Rows from block 3 of a small image denoising model, named by matrix and row number. Rows with one number belong to one channel. Each number is 500 + 25 x the weight over its row's rms, rounded and kept within 0 to 999. All counts start at 0. Numbers have three digits each.
After each channel's rows are labels from the 100 images, of 14848, where the channel reaches its highest value: "responds to" is what is common among them. Only what is clearly more common there than usual is listed. The data: microscope photos of single blood and bone marrow cells. In brackets: how many of the 100, against the usual share in percent.
# convs1: first pointwise conv (model.enc.1.1.convs.1.weight, 128x128x1x1, standardized in use), inputs 0-127
# convs3: second pointwise conv (model.enc.1.1.convs.3.weight, 128x128x1x1, standardized in use, transposed), outputs 0-127

convs1.26:525489510490444517460503455484472571538553524492476462469469504546502495448500480513502495447483534503487514552509487491511467500475490512493445499508538508512481518533461498481506501480505520509521495517538491502512490540499527513520494490479537493529517504501529522494514506532527516498505500449472477482466510492490496498539500480488469515494464475513548486551490516472478459476518
convs3.26:521511543504500511517512526526496532513455523508479519494463490491487486511503533512532531518506471515535507491466487529513515563517526499482542475447527478447468539489470507467490493473525517491503481513544511536525500482488455555510489486514527503511507521462467514543549515500517501473459512510487501462439524541474515534491483484478512527469498519477493517474505513510531537508502
responds to: cell type: segmented neutrophil (53 vs 20)

convs1.18:515505482451515498509487460470479496471427556480463493506498515509551494477491521504486501494492444527471457516523490486513561551526562489506502517518470498498487509482473507470473524529501498478509508503536508500550491503522493511521492513486489507487499501484497539524463515499512523487508444470520523540515521533560499516469522515490476524500492430519504513492504506467501501488491
convs3.18:502506485496496522488568516500549490489498521501479520503513512517467488491492518515508514531506501506505478501487517483511500463523497492475458528533536499487481467526529513493511510509499494505496486477507521508444460472492513512531491515465505506524435525447521479472545610506515504513555459508479462509512526479486506465470497489505453497487494535472496516500464516475515521519465
responds to: cell type: segmented neutrophil (43 vs 20); smear: peripheral blood (42 vs 16.2)

convs1.124:529488507530518488493529496518505489511528533488510485506506529511528483488522514493555502544462499496463501495506524521507550496514453497443526494496486473473534523497512512534523472519462497504446515503503462499470496534519507437498501482482510476475515549501501516501415511496508512525538516458508509512497528499477516540543495477509479499502474450533485516538497471474500480500551
convs3.124:494490490487486491527561513496534450484470526483493495451491504510488489532464500502522445495469490534515497502488525502462488479479462491482512540489462523497527489506498490516494516482600504524496485533512450494497487528490494518506506509500505491505461520485505501492496550460512471517536465503483477547467517485489494494451493501471491513480475484494471496488478496500470512535417
responds to: cell type: artefact (26 vs 9.8)

convs1.60:489501491524479471493529511495483488498494483498485468456589498507446472514527485478507488481543496480462510505472535488478548501503511493505491489513492486530476508503492528478510558488474509528493528491440535505535493477508460502487515534498511513485509479514528498482514437482491511505465490517489490533494521411512482511448503532521514492500518526545514507518509518462481469484490
convs3.60:524513492504508471484511496508463537485502540497516510543419496531504493493437448446511495505484520469541541530502471511516474468483495535482483481536521493481470494520496477514484453487482485454526506480586488490465486497490497525482514493445501545496496528471509489540509520513491478518466511486523496505515500484502494517517507456518506490534466507515486516504481467491485515506526
responds to: cell type: lymphocyte (46 vs 15.2)

convs1.27:494474494479460500559517494559491501484540450509462490533514515486538504535467520508501491514518495515510567500498533474500440494489477491519478518490510497472473490495487526497505473471545499510562489504533497475518503485477538562498488511494512526493504510483510481492525492478475513478513511510527509485510507472468484443555518476519475509488464498503510494520507523477550442496466
convs3.27:516529538509527493474556492523492529528476531556501493487486491459574512472511499498534513518494516479496464527472510479488509492524527506487515518521490499451470499499502502464510490540478476494516473491512504491502491533484474529517479539500485517518489473512477547527479511482519503505578498492516486473449514446465503451455508482513483486496458531494531518466475497498524474527479
responds to: cell type: lymphocyte (47 vs 15.2)

convs1.17:500477496509487508483505459502507566562564501529527478486518520489532473483510463504495501534507536495495522504531527499516512464481444501499492461478509503472508482548539466468478471498462501483491462516494502482474495472490497468522511498489479477490487481494560479511505489471496471500494551430533498551483498467467493490548512495508509499501479473502520501520495510529473457486478
convs3.17:506484520516528433483484541502512485530531519484517555531524490503456510519499483532471525491487503527509459487516516498562499483514524522494476526496507484476489565461484483509479496482518498492507430458499519516522560469484450515495500494494504488523526486520526504426477483497533486481510521504459484489514484495517474510529478529519491500481498469508524464513535496517516484477538
responds to: smear: peripheral blood (57 vs 16.2)

convs1.33:482515485482520521539491491529523562515472531499498486500547490434520484556489464490496507528518509514491487506494484526479517517494492518498485507442529501508468511506460494464544563549521512497501516443498538480459505449507481507493511493575512509477492513534528522483504496525514489508509488497481493535500466468505500494540480544480496485446519484499485475498494475513506480518509
convs3.33:503502489467476458481499476487489481542522487489494515474542496515545549480498519497519485507489491545484487523484510462470533474476479543486507507527510484508522477495485521510497479515529539472525509423476492521559542496494480494519480409504454497505512538489519520449491492493516480535489511503517488460456504468536496491462470509477504539526499494501509506491512511514474524495514
responds to: cell type: lymphocyte (37 vs 15.2)

convs1.106:524512452483540501486508535493476511524477499490495514494478474539475468500497509483482479517500493496532508522536541489426483532514511532531511504498508477483470500512507575490513500482463505474485509466446514475505505518489496504512510508518455496476512492584498549527466491548493479509490460485494501486474451508511494495502499507449522543504499503466489498503492454487481526550483
convs3.106:557503515517472491513508471502519504507500536446469522466446489505520497505521484497488615528487501483503498496497488502521472458478503419484455533505506547476483486464480480481503515473479495492478498483499520511478519532499474501463498450506482513489528487531491525509499496522507487477490507492493489501515497496522467451490498529476471527509488478486558503501500475502508540471497
responds to: cell type: segmented neutrophil (55 vs 20)

convs1.2:524495497512501499511483550510512457534549501501467505523468529521530507421517495502508497502521478511504503526518521509481479494461473456503546504515470482508492484476503515531495437481490511524498513527525481484478493524506501485522503483494405502501494485535480469487517524491513502494519506475492481491525483472455557481589518504485510511484494503446511518490495505483491517527483
convs3.2:486527473532478497479512497504512487506493455522509500509519495517485490519498505472486470591535509521510465451520472491481513556479498515478516504493502530511502470465539510504508472447462486503472508509472469477495506506519553503477504509520541489495527509566482492475495498518493495514496508482490471514532480436483477506522510487490509410462510480457527489500506519491502477524520
responds to: cell type: segmented neutrophil (63 vs 20); cell type: erythroblast (33 vs 14.3)

convs1.5:529531523490528513510486478497492522476528454499495513506523501451524520594489543468533498509467488517501478528491496496480527474494508492492540486501490486487462546505496503493506531515495495483481523386514554490468477483507528515527480474514483501491451481523512507529527518513501474520508539495480512478486520457484534456513535482503492479507502485482499493498513498520510493480524
convs3.5:484517500519442434490502497498490533480476491515507516513538473484502522541512503500500543538455528474466515514477527457472512506506486546529513499517498532496469496513523499473515547482547491466485468502543539531526453466480484504550454507481416506499513501487495511505513485503489505492512510501515516525475483540489488550522499521484520553479527504517503465507486493504502509513504
responds to: cell type: eosinophil (48 vs 4.2); smear: peripheral blood (35 vs 16.2)

convs1.44:522516481476512488546486468486517537524486513510498474527521467479506469510499487504463507466496494512511480493503466492488485481510521523522485500481549516480493531512467466498512546570509513464558502468481531501522516435535484517460532476577499498478510517562519502506524480527497498531464483498497499569499474470513498507491529534487519500471491480530493470491476488496505486498501
convs3.44:533506464500533516500505452489495502497482527495527501518449488517487477486516510483496489492489527521566502494506492499487503479528493489520465486498488508494505493476476500510493494516463499507503489531476519491530535501509462509492492543498505510473491523483462549512488529501486510551585534489528534532497488508612514456499494495501467487525483545530555522474500527501523502490506
responds to: cell type: lymphocyte (42 vs 15.2); smear: peripheral blood (35 vs 16.2)

convs1.91:495465499521475511460497526534521483496524515487525534492453539515478501489464482520507498521487586510511495517490480534502515521515491456469499516472483557512453478476548493486503448468481494520489503534493476509471528517483509468484454497497521500476523504423524472498516514488506506491509521532491490557496519543489502483544531527475518478504527519529494501466492531492498490519492
convs3.91:508500551483544493528493490515525404535513522500453498481566502471491478544468497482494549483510497486486471476507497503504517478496501466468574527494504468493494482497528484499492488508499477491497503476506492492466500489526535506485517498513522563502430486482479491541498524495479516470496492480464481480488487474520536534507500518454499541493503506527483508464492478487473489494502
responds to: cell type: erythroblast (42 vs 14.3)

convs1.41:502479484503441501475500461484506495435466494494472464496466533489511480459491488497491478492462475489471501518546502474458518507517514460510505487499474506482494527594507483499477501475464510491495524502482497498494483461504467488516521496490486455468485497569557517501478497512512483472475450486488477467492506497493479485505509516518457522474478538453500493467500492533465512483492
convs3.41:469471529493502499482495494550477500505541540483525488445514517512561463471524516460506458501544496463500499489467508459499502465459507491540511562528465562497461500528510533471501506499478486505532465525522484505516512510508481513537487473531540479524531515517507528485476493495532470505498478543470493479498480488502525503492479517480536455490548504483489526504496516483512497476499
responds to: cell type: segmented neutrophil (58 vs 20)

convs1.35:487503543525491529530517506513457526500505513475467522512507520513527523513494485508536526459450458497508477464503494546518505471491472483494520510491442537471527487474505529517491515506491497515495496492535526481508507508567502470499451544548486545522483536470509498526489457518499510499531529508529472516455522526489516539513494520490500438501521487526481509492506473443531514500523
convs3.35:509509508462480489497476483521535458523517530481487513521527428517464515517522527537485497531484535509489491486509511471495544496473467515537511531509456537476477517518517534521528475528497523510467486484494519478550493473485512523470459469465483458473471467476507477510486439542495524471503510487502472525503504510499499518484533526540540531472487497529514506487515535500549501489523
responds to: cell type: segmented neutrophil (77 vs 20); smear: peripheral blood (67 vs 16.2)

convs1.24:497457512420485457469523469506481541551574506538539479494497501500466499480498522493503505503497499514489501495510505529551509483509488505518498528529515484494455530505492499499481501508491488501502502512570457509489533457524518464510499471514481509486511469497555486531511539486503495490506544487558476486460506501467495504543491521464481507472521473501531482503480527487502469474511
convs3.24:500497497488504482476485470488494495489531507502479534475454503503522487513540513531498459490511500498490499522474496505547516488511490511500491519496471497499477508493476481487506505483509458523516493484491516508506513482504501485503495468508530491511498476474515508414490450520494540482552500471526551533588485498490517523518506526533450507464466492515574521483504547498516504427521
responds to: cell type: artefact (29 vs 9.8)

convs1.111:508474490538523524500511518508479520472609471503509496515497474503510483519524502490519508506504498492500485500504475483530475519473479505502537499497527509497463512510489478477497462508497501515480489505409509498484500479515475449483533494504489469467483499499478511495459452487518483527486568532522492475478502487467499494537488501492535554492485517431494493533494519532458512524492
convs3.111:494482508470534474473489449512516485500505517524505500484542519523522505482520504444502475500513491497505500488510469509534513496486514501534525526515487507490527499489482537510494473508532471519513534485521508524538498490495528508516510500523516468513528505480497440504483467499507497486481500519528530475664494521497546495490515503512546502491520493498491493498516472496514490484526
responds to: cell type: erythroblast (46 vs 14.3)

convs1.57:477500520493532576523489473504501462508479515508516508501534490619497508508490498509501499500527491517518487471501425491535512478509502508489444505497540522456502517492482502482501504484503450498515532484482496467514456515511492504498523515504481494507519501527526524476548482469503541490500487469485502515468460511508523527484472517502515461458499504499536501501490465498537538514516
convs3.57:520495508486518544510497576499522467512501504477495507479512475441495508501557510497504447514534517512487493601494535489512488470490523487497530488499507533509480557483487469505510494494469505471501481470519463500506504509506497496477491470531519500469483495506457519494522504494510496487519474504504548541503506468473476486496514545486529469481450499502562516524500547506511512472500
responds to: cell type: artefact (29 vs 9.8)

convs1.85:521461531470535484473476464498467427487514493488509501521479543507523511470482542487509517544501472520488476527515492476494486437502498471487493507528500488499496538477491484528505522502491492500497523504511530530504487457493516524492514493513474492508519506504475493515510583462508450456470527515505533452516533522495477513498501515499523520492486491428490537486517499513509442505537
convs3.85:513507485491492504524528517481549495528484521474465473513469510466513516550529513543474470468511479483483490470451475528478472510496458520482534487495497484481511505473516468515511502475480449474456551517495506485485503505484493539484479530476522478465504459501491502521489507472488499478587516514497530484482507488504492490493485523531473446426539509497519536485507485524526508506506
responds to: cell type: eosinophil (41 vs 4.2)

convs1.120:509510505499552503383532521516494491464481488488444503521494482504470511489537474521502503531514525514549489506500516487425466505493503459481500498494492484488482470524499492502492479491473501505502492534497448513488472508466477496480499548434477499501489536526525498485487496549477503519493486541531501505524506515518487516494492460510486511484502534520529504473522517474476499457506
convs3.120:495498500515457517480512519454494538560521510442480493491515478500472513508472482457479513500516492504511492513501496501536471508505515447443502484543514517528519512515507496545535468471484516484494509524445500513457484489511491496481467520423498531463546529511524515467510519517506468489473509488485490541510470495498486487543538474470529473502500505522503476484504468526476498487551
responds to: cell type: artefact (35 vs 9.8)

convs1.73:523486442486431516489527450486490519503451446480490481538473487511491487487509531516492487509468481495496505498482507464461528544508522526498539495479455513504477489542501475465486485523529514480494515515498530484528525489490487475476510549548569538553520495522489497481513507454501504490497483506507519486495505504506485474500506496486476511470491535555518467476514508545487485495459
convs3.73:509503506534554464493429491496491499494507514493498481487498468485501495504475491513494537524492520503478500533509477502551545488522486495502486462475500491517540499501508474511528530511515482463447513492488497507505533523482532478498486505472482497448500524478475483516485448531513455485466483412434511467514487477541489510498504463485543501515473458496485461478489507504502529471520
responds to: cell type: promyelocyte (25 vs 6.4)

convs1.21:522495500459478464495550500499488509497568470507495478497517494497531506473519486474525533512467498494502505511497541508551512473476453517501544499504506491480491511467473493511503520500504495507476505507504496474478513443501509462526468506468496470521534511513535460553490512498502493495527561459501517490451518487470489473555523461526515489480510505524527514499492508516532421453490
convs3.21:503472499501528529518501499522495485486505466494513500502495504497441522523521489525503544503526487490515517520491509494489539522463461524503496499500509510466449484505512485501502494445523489467485519440494478516497469529494504488496515528524475503493534514525513475450513481490508467488525519518516553514561509542565486544517485510461506510465567524469478458509497505500465497440513
responds to: cell type: blast (28 vs 6.1)

convs1.48:474503516486525587515490481507499471515479517501508509497527485621498519501494495509501503493526488510510484479497412494540513476497497505486450506490541520462501516497482499479504500463497452504515525486480501476510463526505493502492521511505477486509507496523526521471549484465502538496493489469484493501479461507499521531474461513507530467471496511506533506504500474493533541515519
convs3.48:512494515488517551501504547494541487547498494501492515465506466463494516498548513500512467512530514510485491578486534490502492493482562487526514483505506533516487538496487450516518491489489512469488496449515467496487504502515502501474493496557530499484472484509482578506519505500505497487541487493477575548488504472475503490496505546480523483496457503515526507526495547520506511487499
responds to: cell type: artefact (27 vs 9.8)

convs1.6:538522482524472469497477511510497440458516506489470525529497495494488491489510531474508502479493474505533515542514541509460496505483496461460497482512452469501479512500510499468513529492546516511498483485493447455503484503500483536485487545535516511504484518465510497512488534532556533538442501512480508461504527466522486449500504489487502550498511484526483499562496491463482487528468
convs3.6:454497519501562571503507517500496510496505524489524513509603495491483534522515507482500509551514490518498513486501520499562512484503532514523500496514512513514472515536470463508501473502503505494497529448439515489505512526511524487488494536556473531483524551533555512500497450524487504502485476519501490506493493517470482511504490522508536520475519467494491469497498535527495496503494
responds to: cell type: band neutrophil (25 vs 5.6)

convs1.125:487512491508461528479492473459494494479476519480493487504488491524470502460546505475483510461484533498531478471506551485519485542527525489479483517498461493487502472467507530500533498484514534510501489495459438523517489550497494517467494505443495458488475520495471497476489477566458538481484505536537486460517517480512500470500488489544518492505520506474567475506527530505492513467491
convs3.125:499503483534515534516497484553523480498523500514481488468574534504515528491522454495497472477545518500498503507516520486545509503508555530502541496510508476485500499503503490511501488512481508531528544503523515509511493522498478459472508481452513446524471494521471471520526511507529530514510473496485558452521545485439516491447484510517468519515491493478489529507467496468536517475470
responds to: smear: peripheral blood (73 vs 16.2); cell type: segmented neutrophil (71 vs 20)

convs1.11:484488511545455478501460509531482478509525499487545497506500508501490481452497455496506465461563516493491477495507520534478529504484488505485498513499503500519528478524507515492508463493482503553477517569484495486494517509513462484455520504470472469501484477480530520535469515555524497511478496488462493540497539478500534464504512532510516485456524486538556490482486508490535466451485
convs3.11:514513515498506512541503550546503499481509498505525489485551538514526554507493463482511481496495493478501520544500492514480497496477513550502509516495488521507508559497523465488477505555514538472486475511527508517482521508459519500520514442517571477510445495514480501530508428530514476486436537498537507488454494495489483511484517505467519504510481510472484498486500493495468497509469
responds to: cell type: promyelocyte (36 vs 6.4)

convs1.90:494508499488536511489470480492497503468513497532545487506495542472564484516476520473497495495537498503477489521496488520463482481482497475491532469501475534548472506496537480500494470515534477518509530450494551542482482503506497495479429488489505480506512497535504479517512547456505497495489503483477505493518539525467508483525525502489500508502476481525399497495474460478494488555517
convs3.90:495467492413472510515524490484542503486490508499459487493490522480498555558510518504533490487437447510472476502559501517503490505489484508519498498470491467502521500481455536495490525499497486514487458498495520515492493478498484503461518488499505461511487528508535481524487500493502510529518504501472520461501522489496566493486467484501455485514518528500534537523488494487542509426480
responds to: cell type: eosinophil (28 vs 4.2)

convs1.38:514517517491541482408519465482494474572531469528484459539486484499472511487507479497493497552512479493492534541500542487473506504488487504517519529515524497490501510497453454483493500557501469487499489503574476489489467508501514504486498494438470499497504529508538500500482486547485508507516490517497532525485465532491493477565499490496509488506483498492513484472494487488509481524480
convs3.38:490492508499527552480488501517504504496528469585512523526514519499562487468512507487489475526515473465477508511483495517495509485516456529534486516532529510551481483473530527482495489471506508490529501489494495492529518522502491491521524522578491486519507490561500488507504495490509500518463519520551529501483477485537501499516468498447504477502574502519494495559512518512493466498520
responds to: cell type: segmented neutrophil (49 vs 20)

convs1.20:526513497453450501480477521492502486501487453493505498514470511482533515501502481527491470459472547484536473506532493554482444505486492526496449509496515533526480502504501522504496519470497470525484488517509475471471527512554480460548469500563509543532509502497566499534444509478518481494531503483512525527463506520496479507492498468480509477505474495500497461506519491536494492523475
convs3.20:475496511497478467475520563482512481477546529517521473525497504497487539502506471488496506538517507535518518527453517506496505494519572504490485508514504497482490507507473511465480462481496516523511477446447524514512490525492527505491491530568506517550516500530545496440473430494512504496525512483506474497542495474437478479487492505479499495475509526499464479481511500503510518496474
responds to: cell type: segmented neutrophil (59 vs 20)

convs1.122:507467470498552430460491521500551458484499503489497495494450501530510539501564508492486520484464484504517487473510512496496494425504490490507516506520519494479508576512518523529518477489489511506510484499491473558514475495505496490485480511514496493473567525507469488519503508521527467500493478454498465459509528492468496507470464470512461515513519490459487513479525533499514502511496
convs3.122:519476480497492508442493506476563512533515495505508578516477504506408522516534481492514501494493486519532462517497526517530510447477519492511530503509494484509491526525490495497494536491478486498485526512488476480492568491502484517497502481513504512513520486484528520565503523469502494510518484454493441499525496450441520489464484509486489512474462510484501527528487487513509513475490
responds to: smear: peripheral blood (83 vs 16.2); cell type: eosinophil (28 vs 4.2)

convs1.103:501531423537440505493525538537513529518509464503495497475494502521426505498493471458516495506520515470493536543514490533509511521472500498500458479480496496502511511509515502479506506491472494504483515489446510472522514485471482505509500529490517495505496526478531505479494424478517508519472476566503464458498491462513466485493532532492511500460518521520506484519480521504467454489470
convs3.103:503466435501510468518456513514502495538504503489492477485479510531514471474493500476484465500493503512537507502505473518519493467478484483469491490487482523514538508437486503533487470472468530524500510527494483491522524507493454519468539450515537488519421497507512515495469472483507532525521569517500512489497486518503522513481509500505503519488472472505552555562506508487546486491506
responds to: cell type: lymphocyte (37 vs 15.2)