{"arch": "unet", "task": "denoising", "beta1": 0.9, "beta2": 0.999, "max_steps": 13400, "batch_size": 256}
Rows from block 4 of a small image denoising model, named by matrix and row number. Rows with one number belong to one channel. Each number is 128 + 32 x the weight over its row's rms, rounded and kept within 0 to 255. All counts start at 0. Numbers have three digits each.
Before each channel's rows are labels from the 100 images, of 14848, where the channel reaches its highest value: "responds to" is what is common among them. Only what is clearly more common there than usual is listed. The data: microscope photos of single blood and bone marrow cells.
# convs1: first pointwise conv (model.mid.0.convs.1.weight, 128x128x1x1, standardized in use), inputs 0-127
# convs3: second pointwise conv (model.mid.0.convs.3.weight, 128x128x1x1, standardized in use, transposed), outputs 0-127

responds to: cell type: segmented neutrophil
convs1.16:125127135108126096113150131110109130130084131155146105142112100123177142203148187171132130108157141085112114111101118080107146168123171039152189048178121136146163171151146115114159126123125114135090118138146183131125162147134072135155160018086186199134085061088085146102132146136068104147126110104144129102111125137208149085106091136107132078156126112100147107154145138141136090119113
convs3.16:152175146095108111073120167170117169114129109172124137131160150125136118138165163103124180170126133126165131090137124109165083168133088137140188089126156114127093134130114156106151163120159096112064070119174114141096127088196145154101101089141118150157037255107159085108164114138111157119125061155140126129141136070118125120182127127140187141145079151096130144103105101143080119161110

responds to: smear: peripheral blood; cell type: segmented neutrophil
convs1.28:144129151132138084100157150133102127122082136151160158149122088110163134157157119156090151138147155109127127116061077064132157148113208088107149080133131133149142179126183100152110157160132153103126119149100167109087162177124121149153144000092118148143077083108066158112150151099117122123128070120155117091110104120199145101113102114157113097153149119095148113193144126135111113113127
convs3.28:129127128132150155100131127140075106151139092176166085176122165129128110117166114142127161205128086132185102102155093130118149113078070134123036103142158132111121149117108159086082131167151127162121113062143119176124113119102136211197091112152117131165193073123100105080176121124128169133159093101116130155117125115119121093192153124107184136140137107108179131073135080128186065105156

responds to: cell type: lymphocyte
convs1.58:104131129147134216118124148126163118109099125167145070121125179126101111085042111101167097151140135160132106074173122066129123147079146168123211132122145104184129138121067090098103121120122179101145130131140153086117128033137114106108157105143124088126124144114171062115156150105186111194118159105120198105190153147117131121112148135119107132065141156166143162110134121137193165138114
convs3.58:074119105151139195156132131099141119119085096160025126103124112163100145129126134098161086145088144112132212062117158172123104172170174159149074091081086097149136086149157155126101095125113090138130123098095163093111092106170096103044125101109106093128111124154117096166127158109154109068120139157115099110182077155118155151097117134088095146169169101147136138129139196115132114161073

responds to: cell type: lymphocyte; cell type: erythroblast
convs1.43:106123125128117180134064098103109141167122150111163180153136164112089092129171113072029129160146128114135115130206138201147165119099098097108183063115114115154107142118087148178133131123104152125209137154164123112110145077112127113135125170146079088122188140154168111110158142138152118187123150169109095134153176130096135134089108042141060121090145163120138109129134113142149083138075
convs3.43:080140131134098133143103117135161165099104128131067093154148108162103099121175166109152133091091164070091174089044179165153099160171153157117105102098136075131166155164132094114087127076128089063089120152153141087150102108104089108178136121112113128117092209147173093162131150147148102089108143221120122152169112139126169159101103130136111159155137180144169155157105143132193157158095

responds to: smear: peripheral blood
convs1.81:134143129110145049144149137135123137109168049108177153130142129163123138111174169174055138132121122116105084129154156127108132155150208122140185079147124109136128132144127103092195118133120115147096112091092213120157132164142104143065143037143150147113199057113129207154095131183125110141150139102131121135078109140159119132120141093110182119157090097121116096132110142128108143174065
convs3.81:141176162090087186108154164105058146141099105119091155139140174129136187168141172143107159165133102107178149122071154190114164177128096088105077102116116137119081097120129169123184166120144156085149095058075126164054091131161106170108096112142106144149165045123138129127127121116117170132129076178141129091128166071116148146126124089154113140129087166114074118097101121095078113139131

responds to: smear: peripheral blood
convs1.101:185148102129105131130096105124158146136092165142139129113122140116158122152120125034161090099155095149128181077139139098106115115148148077152079034152103085172080101127091160194135121116134110122144122161118120141144136130103147134101116179170127132129063176154089107132161168097122094122089166103129137129079151133105119152096111086122073187151111126101121255134133147105171103119101
convs3.101:163152141125112131075154158134174187126129098042199089132125140125142175099146158151129139111146116160140102143092160130113088119103115122073212153155146141104068144131125137132211148121125152108002134162101100152101115137085157136201117121163127137151055235148149102105116124119107143128130157159125128125129144110138130126158157117167147132112088138108056108114097118128121115112133

responds to: smear: peripheral blood
convs1.36:119148086146086150104095077148171145146192148135082147114153131161127159123013096138191109115129083097139127167134112182110090117140118120100075109148110109127129165120118116129093116157136136233164162167117135067186093094112129089173120123117135125148124106042098128156140189120126107123168116123112146100086155136137114152118109109149170130088131136152108127151136112107175133234161
convs3.36:168087097146150134140133133123164081118151142034127194121141133106123149107159105155161078140155144135105126137170121148150126114138157158174146180150131158160167131130170103138115134157087180153205204137106160107140135225104162090093134114132179086107088096166116150121124170108122074094173125112163131148142106192185096089146113166083135128114168081147133069146144183168109133124100

responds to: smear: peripheral blood; cell type: eosinophil
convs1.87:158133121129146025129179134122125116134165067066176141136146125168139160113159134181057160124115129111095112162153144128135141169131205108138142098145126113129115103128152130100196132135139087141120137119076189099156132172116121153071104002134144156108186076105140177148122138172109079100129130114123120134090113131149112158157131094111179090131103076122103114135106110114126167179078
convs3.87:117101103126184098150115096153110099135164116165168088151078103139137043090145092145131139153117126149149114100187079064183117105073100175148105126135165125109157166084109106108050091169147145172080147151161094125201150125079128148233112123125142141136153134107106114111175127138134145114120135097118142125120113141109104096170151174106174131139172081124165137116160096161206085099133

responds to: cell type: segmented neutrophil
convs1.75:075134137159167146118104171140137112111104154093115159112118153157130100070158132137092098113091059172105092232130151138160191076141132098086124095116123083157147125119095200141087135159144122117136143115204169121102108164129106156124119133129091147143157051128103150117138112175140147161135139089147110156112116119107136062245145067133148127126122095192101131090121147145176124134135
convs3.75:126126130176128128133121126132079090158123120182147105155156155159128068117162119135120162199113097131183113095155092054130145121066081127124077108131128081110144165145096144082052138126157140143082112119174088144149118110115121192230090169144117135161183063110108096099172110132127170114145090113103151127114135115105123104153122138108176137130140119113214142068119083130165069121155

responds to: smear: peripheral blood; cell type: platelet
convs1.24:145155113128099132122138121133097148128161125087146093145083144207193120185076193156129104138156090115128144134055191144144113079174107102108116106129112138201117115167104186203163130119091090152141134135130134123128132184129135136108118170128104138128117183135086122103091132124092159143119145180115055113098104153120134158191143009134209114114095113126122131119133112114104102125162
convs3.24:092150146122109142153152138082155168124079110202083126115117111161099159094095154090123121110115141117119165108102160152121127137151141117093094118094072107108084115158130124157169107052127093046138093110095151108115111109154073100102132114100081158109096147141182091152104138126149124104090150182100126069134128100081173184050083088191052147129111157141052167139090135108126141156103

responds to: smear: peripheral blood
convs1.0:122117145124131112116147151139117113154135171127088103149140119120148143147109122157156197145124051134171133154141010111135133163186148117127128157099142121124135138120170173175113162127144186121129118147090103129108138142143139105115139039111099170154046128104137162108158090107121177093166128113104091130122097139150126096128154108139119112130138120142112107102131116131168028122255
convs3.0:161073097133144123214098107107164059112161142127039164101120137098090123134144074113143085083154140141095107151172080163151089132142153143160100177175150131135148134122152115130102113139158169147164175161115147106139154115152117121123172123201170106115121071153151081081126131088181119121156158099123127147141094165180068079146135153083169119132146087156188084127143166124115160064108

responds to: cell type: segmented neutrophil
convs1.19:161141149132162078114137170115084131131103131106199128138130102149173120171159113162070157133123172113147143137079122069121151179090220105123159117102144131136129174119172084156112136139143143115102125128086153146054159163113126167134120000122112142141086071139060170100148168130113094140138084109141162101093134125169115113140112134126124100129135109118131108124120138124114146096131
convs3.19:125131131087132157114133121142113129146138095166165054185122168138126108104162127142129154198124100124178110119114118140102142137096080123111042107127161121114108144137106148076085129160153111149108110084147119162131102118071123197252088094138125126165218073133085109089165125128129155142147130154122116168126138115109137119177154121107175140133134119110173143090131084113218063123156

responds to: cell type: segmented neutrophil
convs1.91:131128126129142000130139124171124121099136123082167137143145104176166150133148128131021149123136150129111093143149088123143167167153199091120101061160119114159118136139145116112172133143114114142120122129077175094122138153109105173074131050131142162128210068084126214126090142140125078127150150082118117117071110126163131136144137110135187094148110081124120125143121125141128139156094
convs3.91:130157136070128146115119142144068116152123099204113126165153166127148087153163134128113171213116097119191131099140106128136150161079067129135050077127157104116130140116094151085078157153175133131098096058162106151120118098144107195198087125146113140168163074101122094096173116133128163124139071147104174134128144094141137119178138127102191149145126127097192143088116094121144072139134

responds to: cell type: lymphocyte
convs1.41:112124128122124226118091125143158132164129140111152198102122158107088108107198110113080117112149159117136108114119086176122208107134125111099160145105121105149117129110098182154141133127124139175221137165164110114084139081105094083105139112114093087147193089145140126124133162124193109164134157140122089115147157127075131083107065058130120104047122165103114085140142118145093059130109
convs3.41:123153156084093130118129139133070126160122116169134082171078159149158103137152149138092166165127086110160104131091141100129190135071063098119060098127138117107124141133088147099091157130162157113109118097122114170104118128086110173231081135142128146147215019074127152117139117137129162144138098149116152120105174089103142136155135096120110139109115156107159130094111078118209093128181

responds to: cell type: lymphocyte
convs1.125:140112146138110135140142107137089115107095148133161088091101136158118121164105097103161107129114076140111112033159221183134126085106043209158131160112120114146118129101055139120070128113093119177153153145085056134092120109136095133117105167140104125138131187136140081097135150126206136203144086142134179105141153138149133175136133082127118126115146174160131155079148110121180158107151
convs3.125:117163141153110152131112140147043117135105102191089105150171161156142079105148159128112173186108105118192140100097125134153139201091078142112049075104118094112146144149098154088077153106172127088089090071164115154116117088148097178158083148143103143162149096102133064120150100141125178121136068165115174123132148096105158156162120111140125158133131156109203151084106094133148076152143

responds to: cell type: lymphocyte
convs1.33:108129125117123221121096135148162130169131140109149198103118162110091104106208109117077115109140149119133110110126092166117207103131126113101156129112118101152113136111092179156137130122121129179233133163165109116081141095108089086104138118119090085145194087160135127125129166141188108167133154146118089114150161125081134080110060062130128113052116163101115096136146120140101056124108
convs3.33:117149150081095130119133135130071121158125103169117080181065157145155093141153145134099168170117091107163113118101137105129179130070061112122066090127146112113141152130087140092088167138164144122087116106125098159103122124098108181249075109141122144155199049074130144118153121136121161139137092166119161132113164091107141131166120112120109147113122148097166134096115076121217094130168

responds to: smear: peripheral blood; cell type: lymphocyte
convs1.76:131170138136121110154104097102165149132128122146109133085117191127119132135164159098086081099145100100165073119170114139105084116167190118126094106146159131145099151099132107078107150095124080130114142117243128132105172089094083161255129152104153128075163104085093113127125143123059110120151126118101165101117148137066137140154103100103109103156109124131138144122129150083087160150153
convs3.76:153136103118184158108134102157080111082147114141138162090085099116101103114157121190148110129146157194112141147212060108146135105118140175168083114152157141157152090075139109156091091165150164174211152079117092122149129165158164077058132153139139162115162070137084110114135133115151077118082092077168109163137124136094108087129118160122155082159148074142132098159171099137103140087126

responds to: cell type: lymphocyte
convs1.118:145111129129145120117119118102093103117128163132182074077136143175135115138111102092169144112092135147126121032157221154134145105112030198108121145074136103166138089121106141127093143133081143167139133156058108117094133119139113134109114168162119111132123182114148100124145132128224131209166088153160180112154145124192084169149152070133122160108136140157115149107123113139171166128143
convs3.118:110164148131090143076140154156050182127085060130089099143188127136142151106162158157116152136111102122139160128069171115108135172111084105090077097110136115106037131119112174107134148089139110092121065081145124132063071068112102158147125150115101168136124142112141115140138114139134164120141087154083122073123143071034169166148131099143120126149086159132154152085102125105076088155131

responds to: smear: peripheral blood; cell type: segmented neutrophil
convs1.10:099150124119157088145136132133150145094142129133120144121122132170098120138157127136089137129104000113110040153186159168137133129170074107148084110110134110122165130120107156102125091117123106151123125104146158170111133140117086171082143109147215103108175103164088177107161151165062102091135186082144148150110168154147117106148137167111149126146111082172149154079112137097196154116113
convs3.10:122154153144093173115151120120075110169127080161107121193045185117135120136131144128093171213130088125205115125145118148120158138070061092129096093124161084110121109132090149087121166153161126135101112080130110187080123109149119203182068153143119130168137089101114095092177111129116172159142101129127146123113164095144133127204156101121163141119116131092156133086107099113142059144152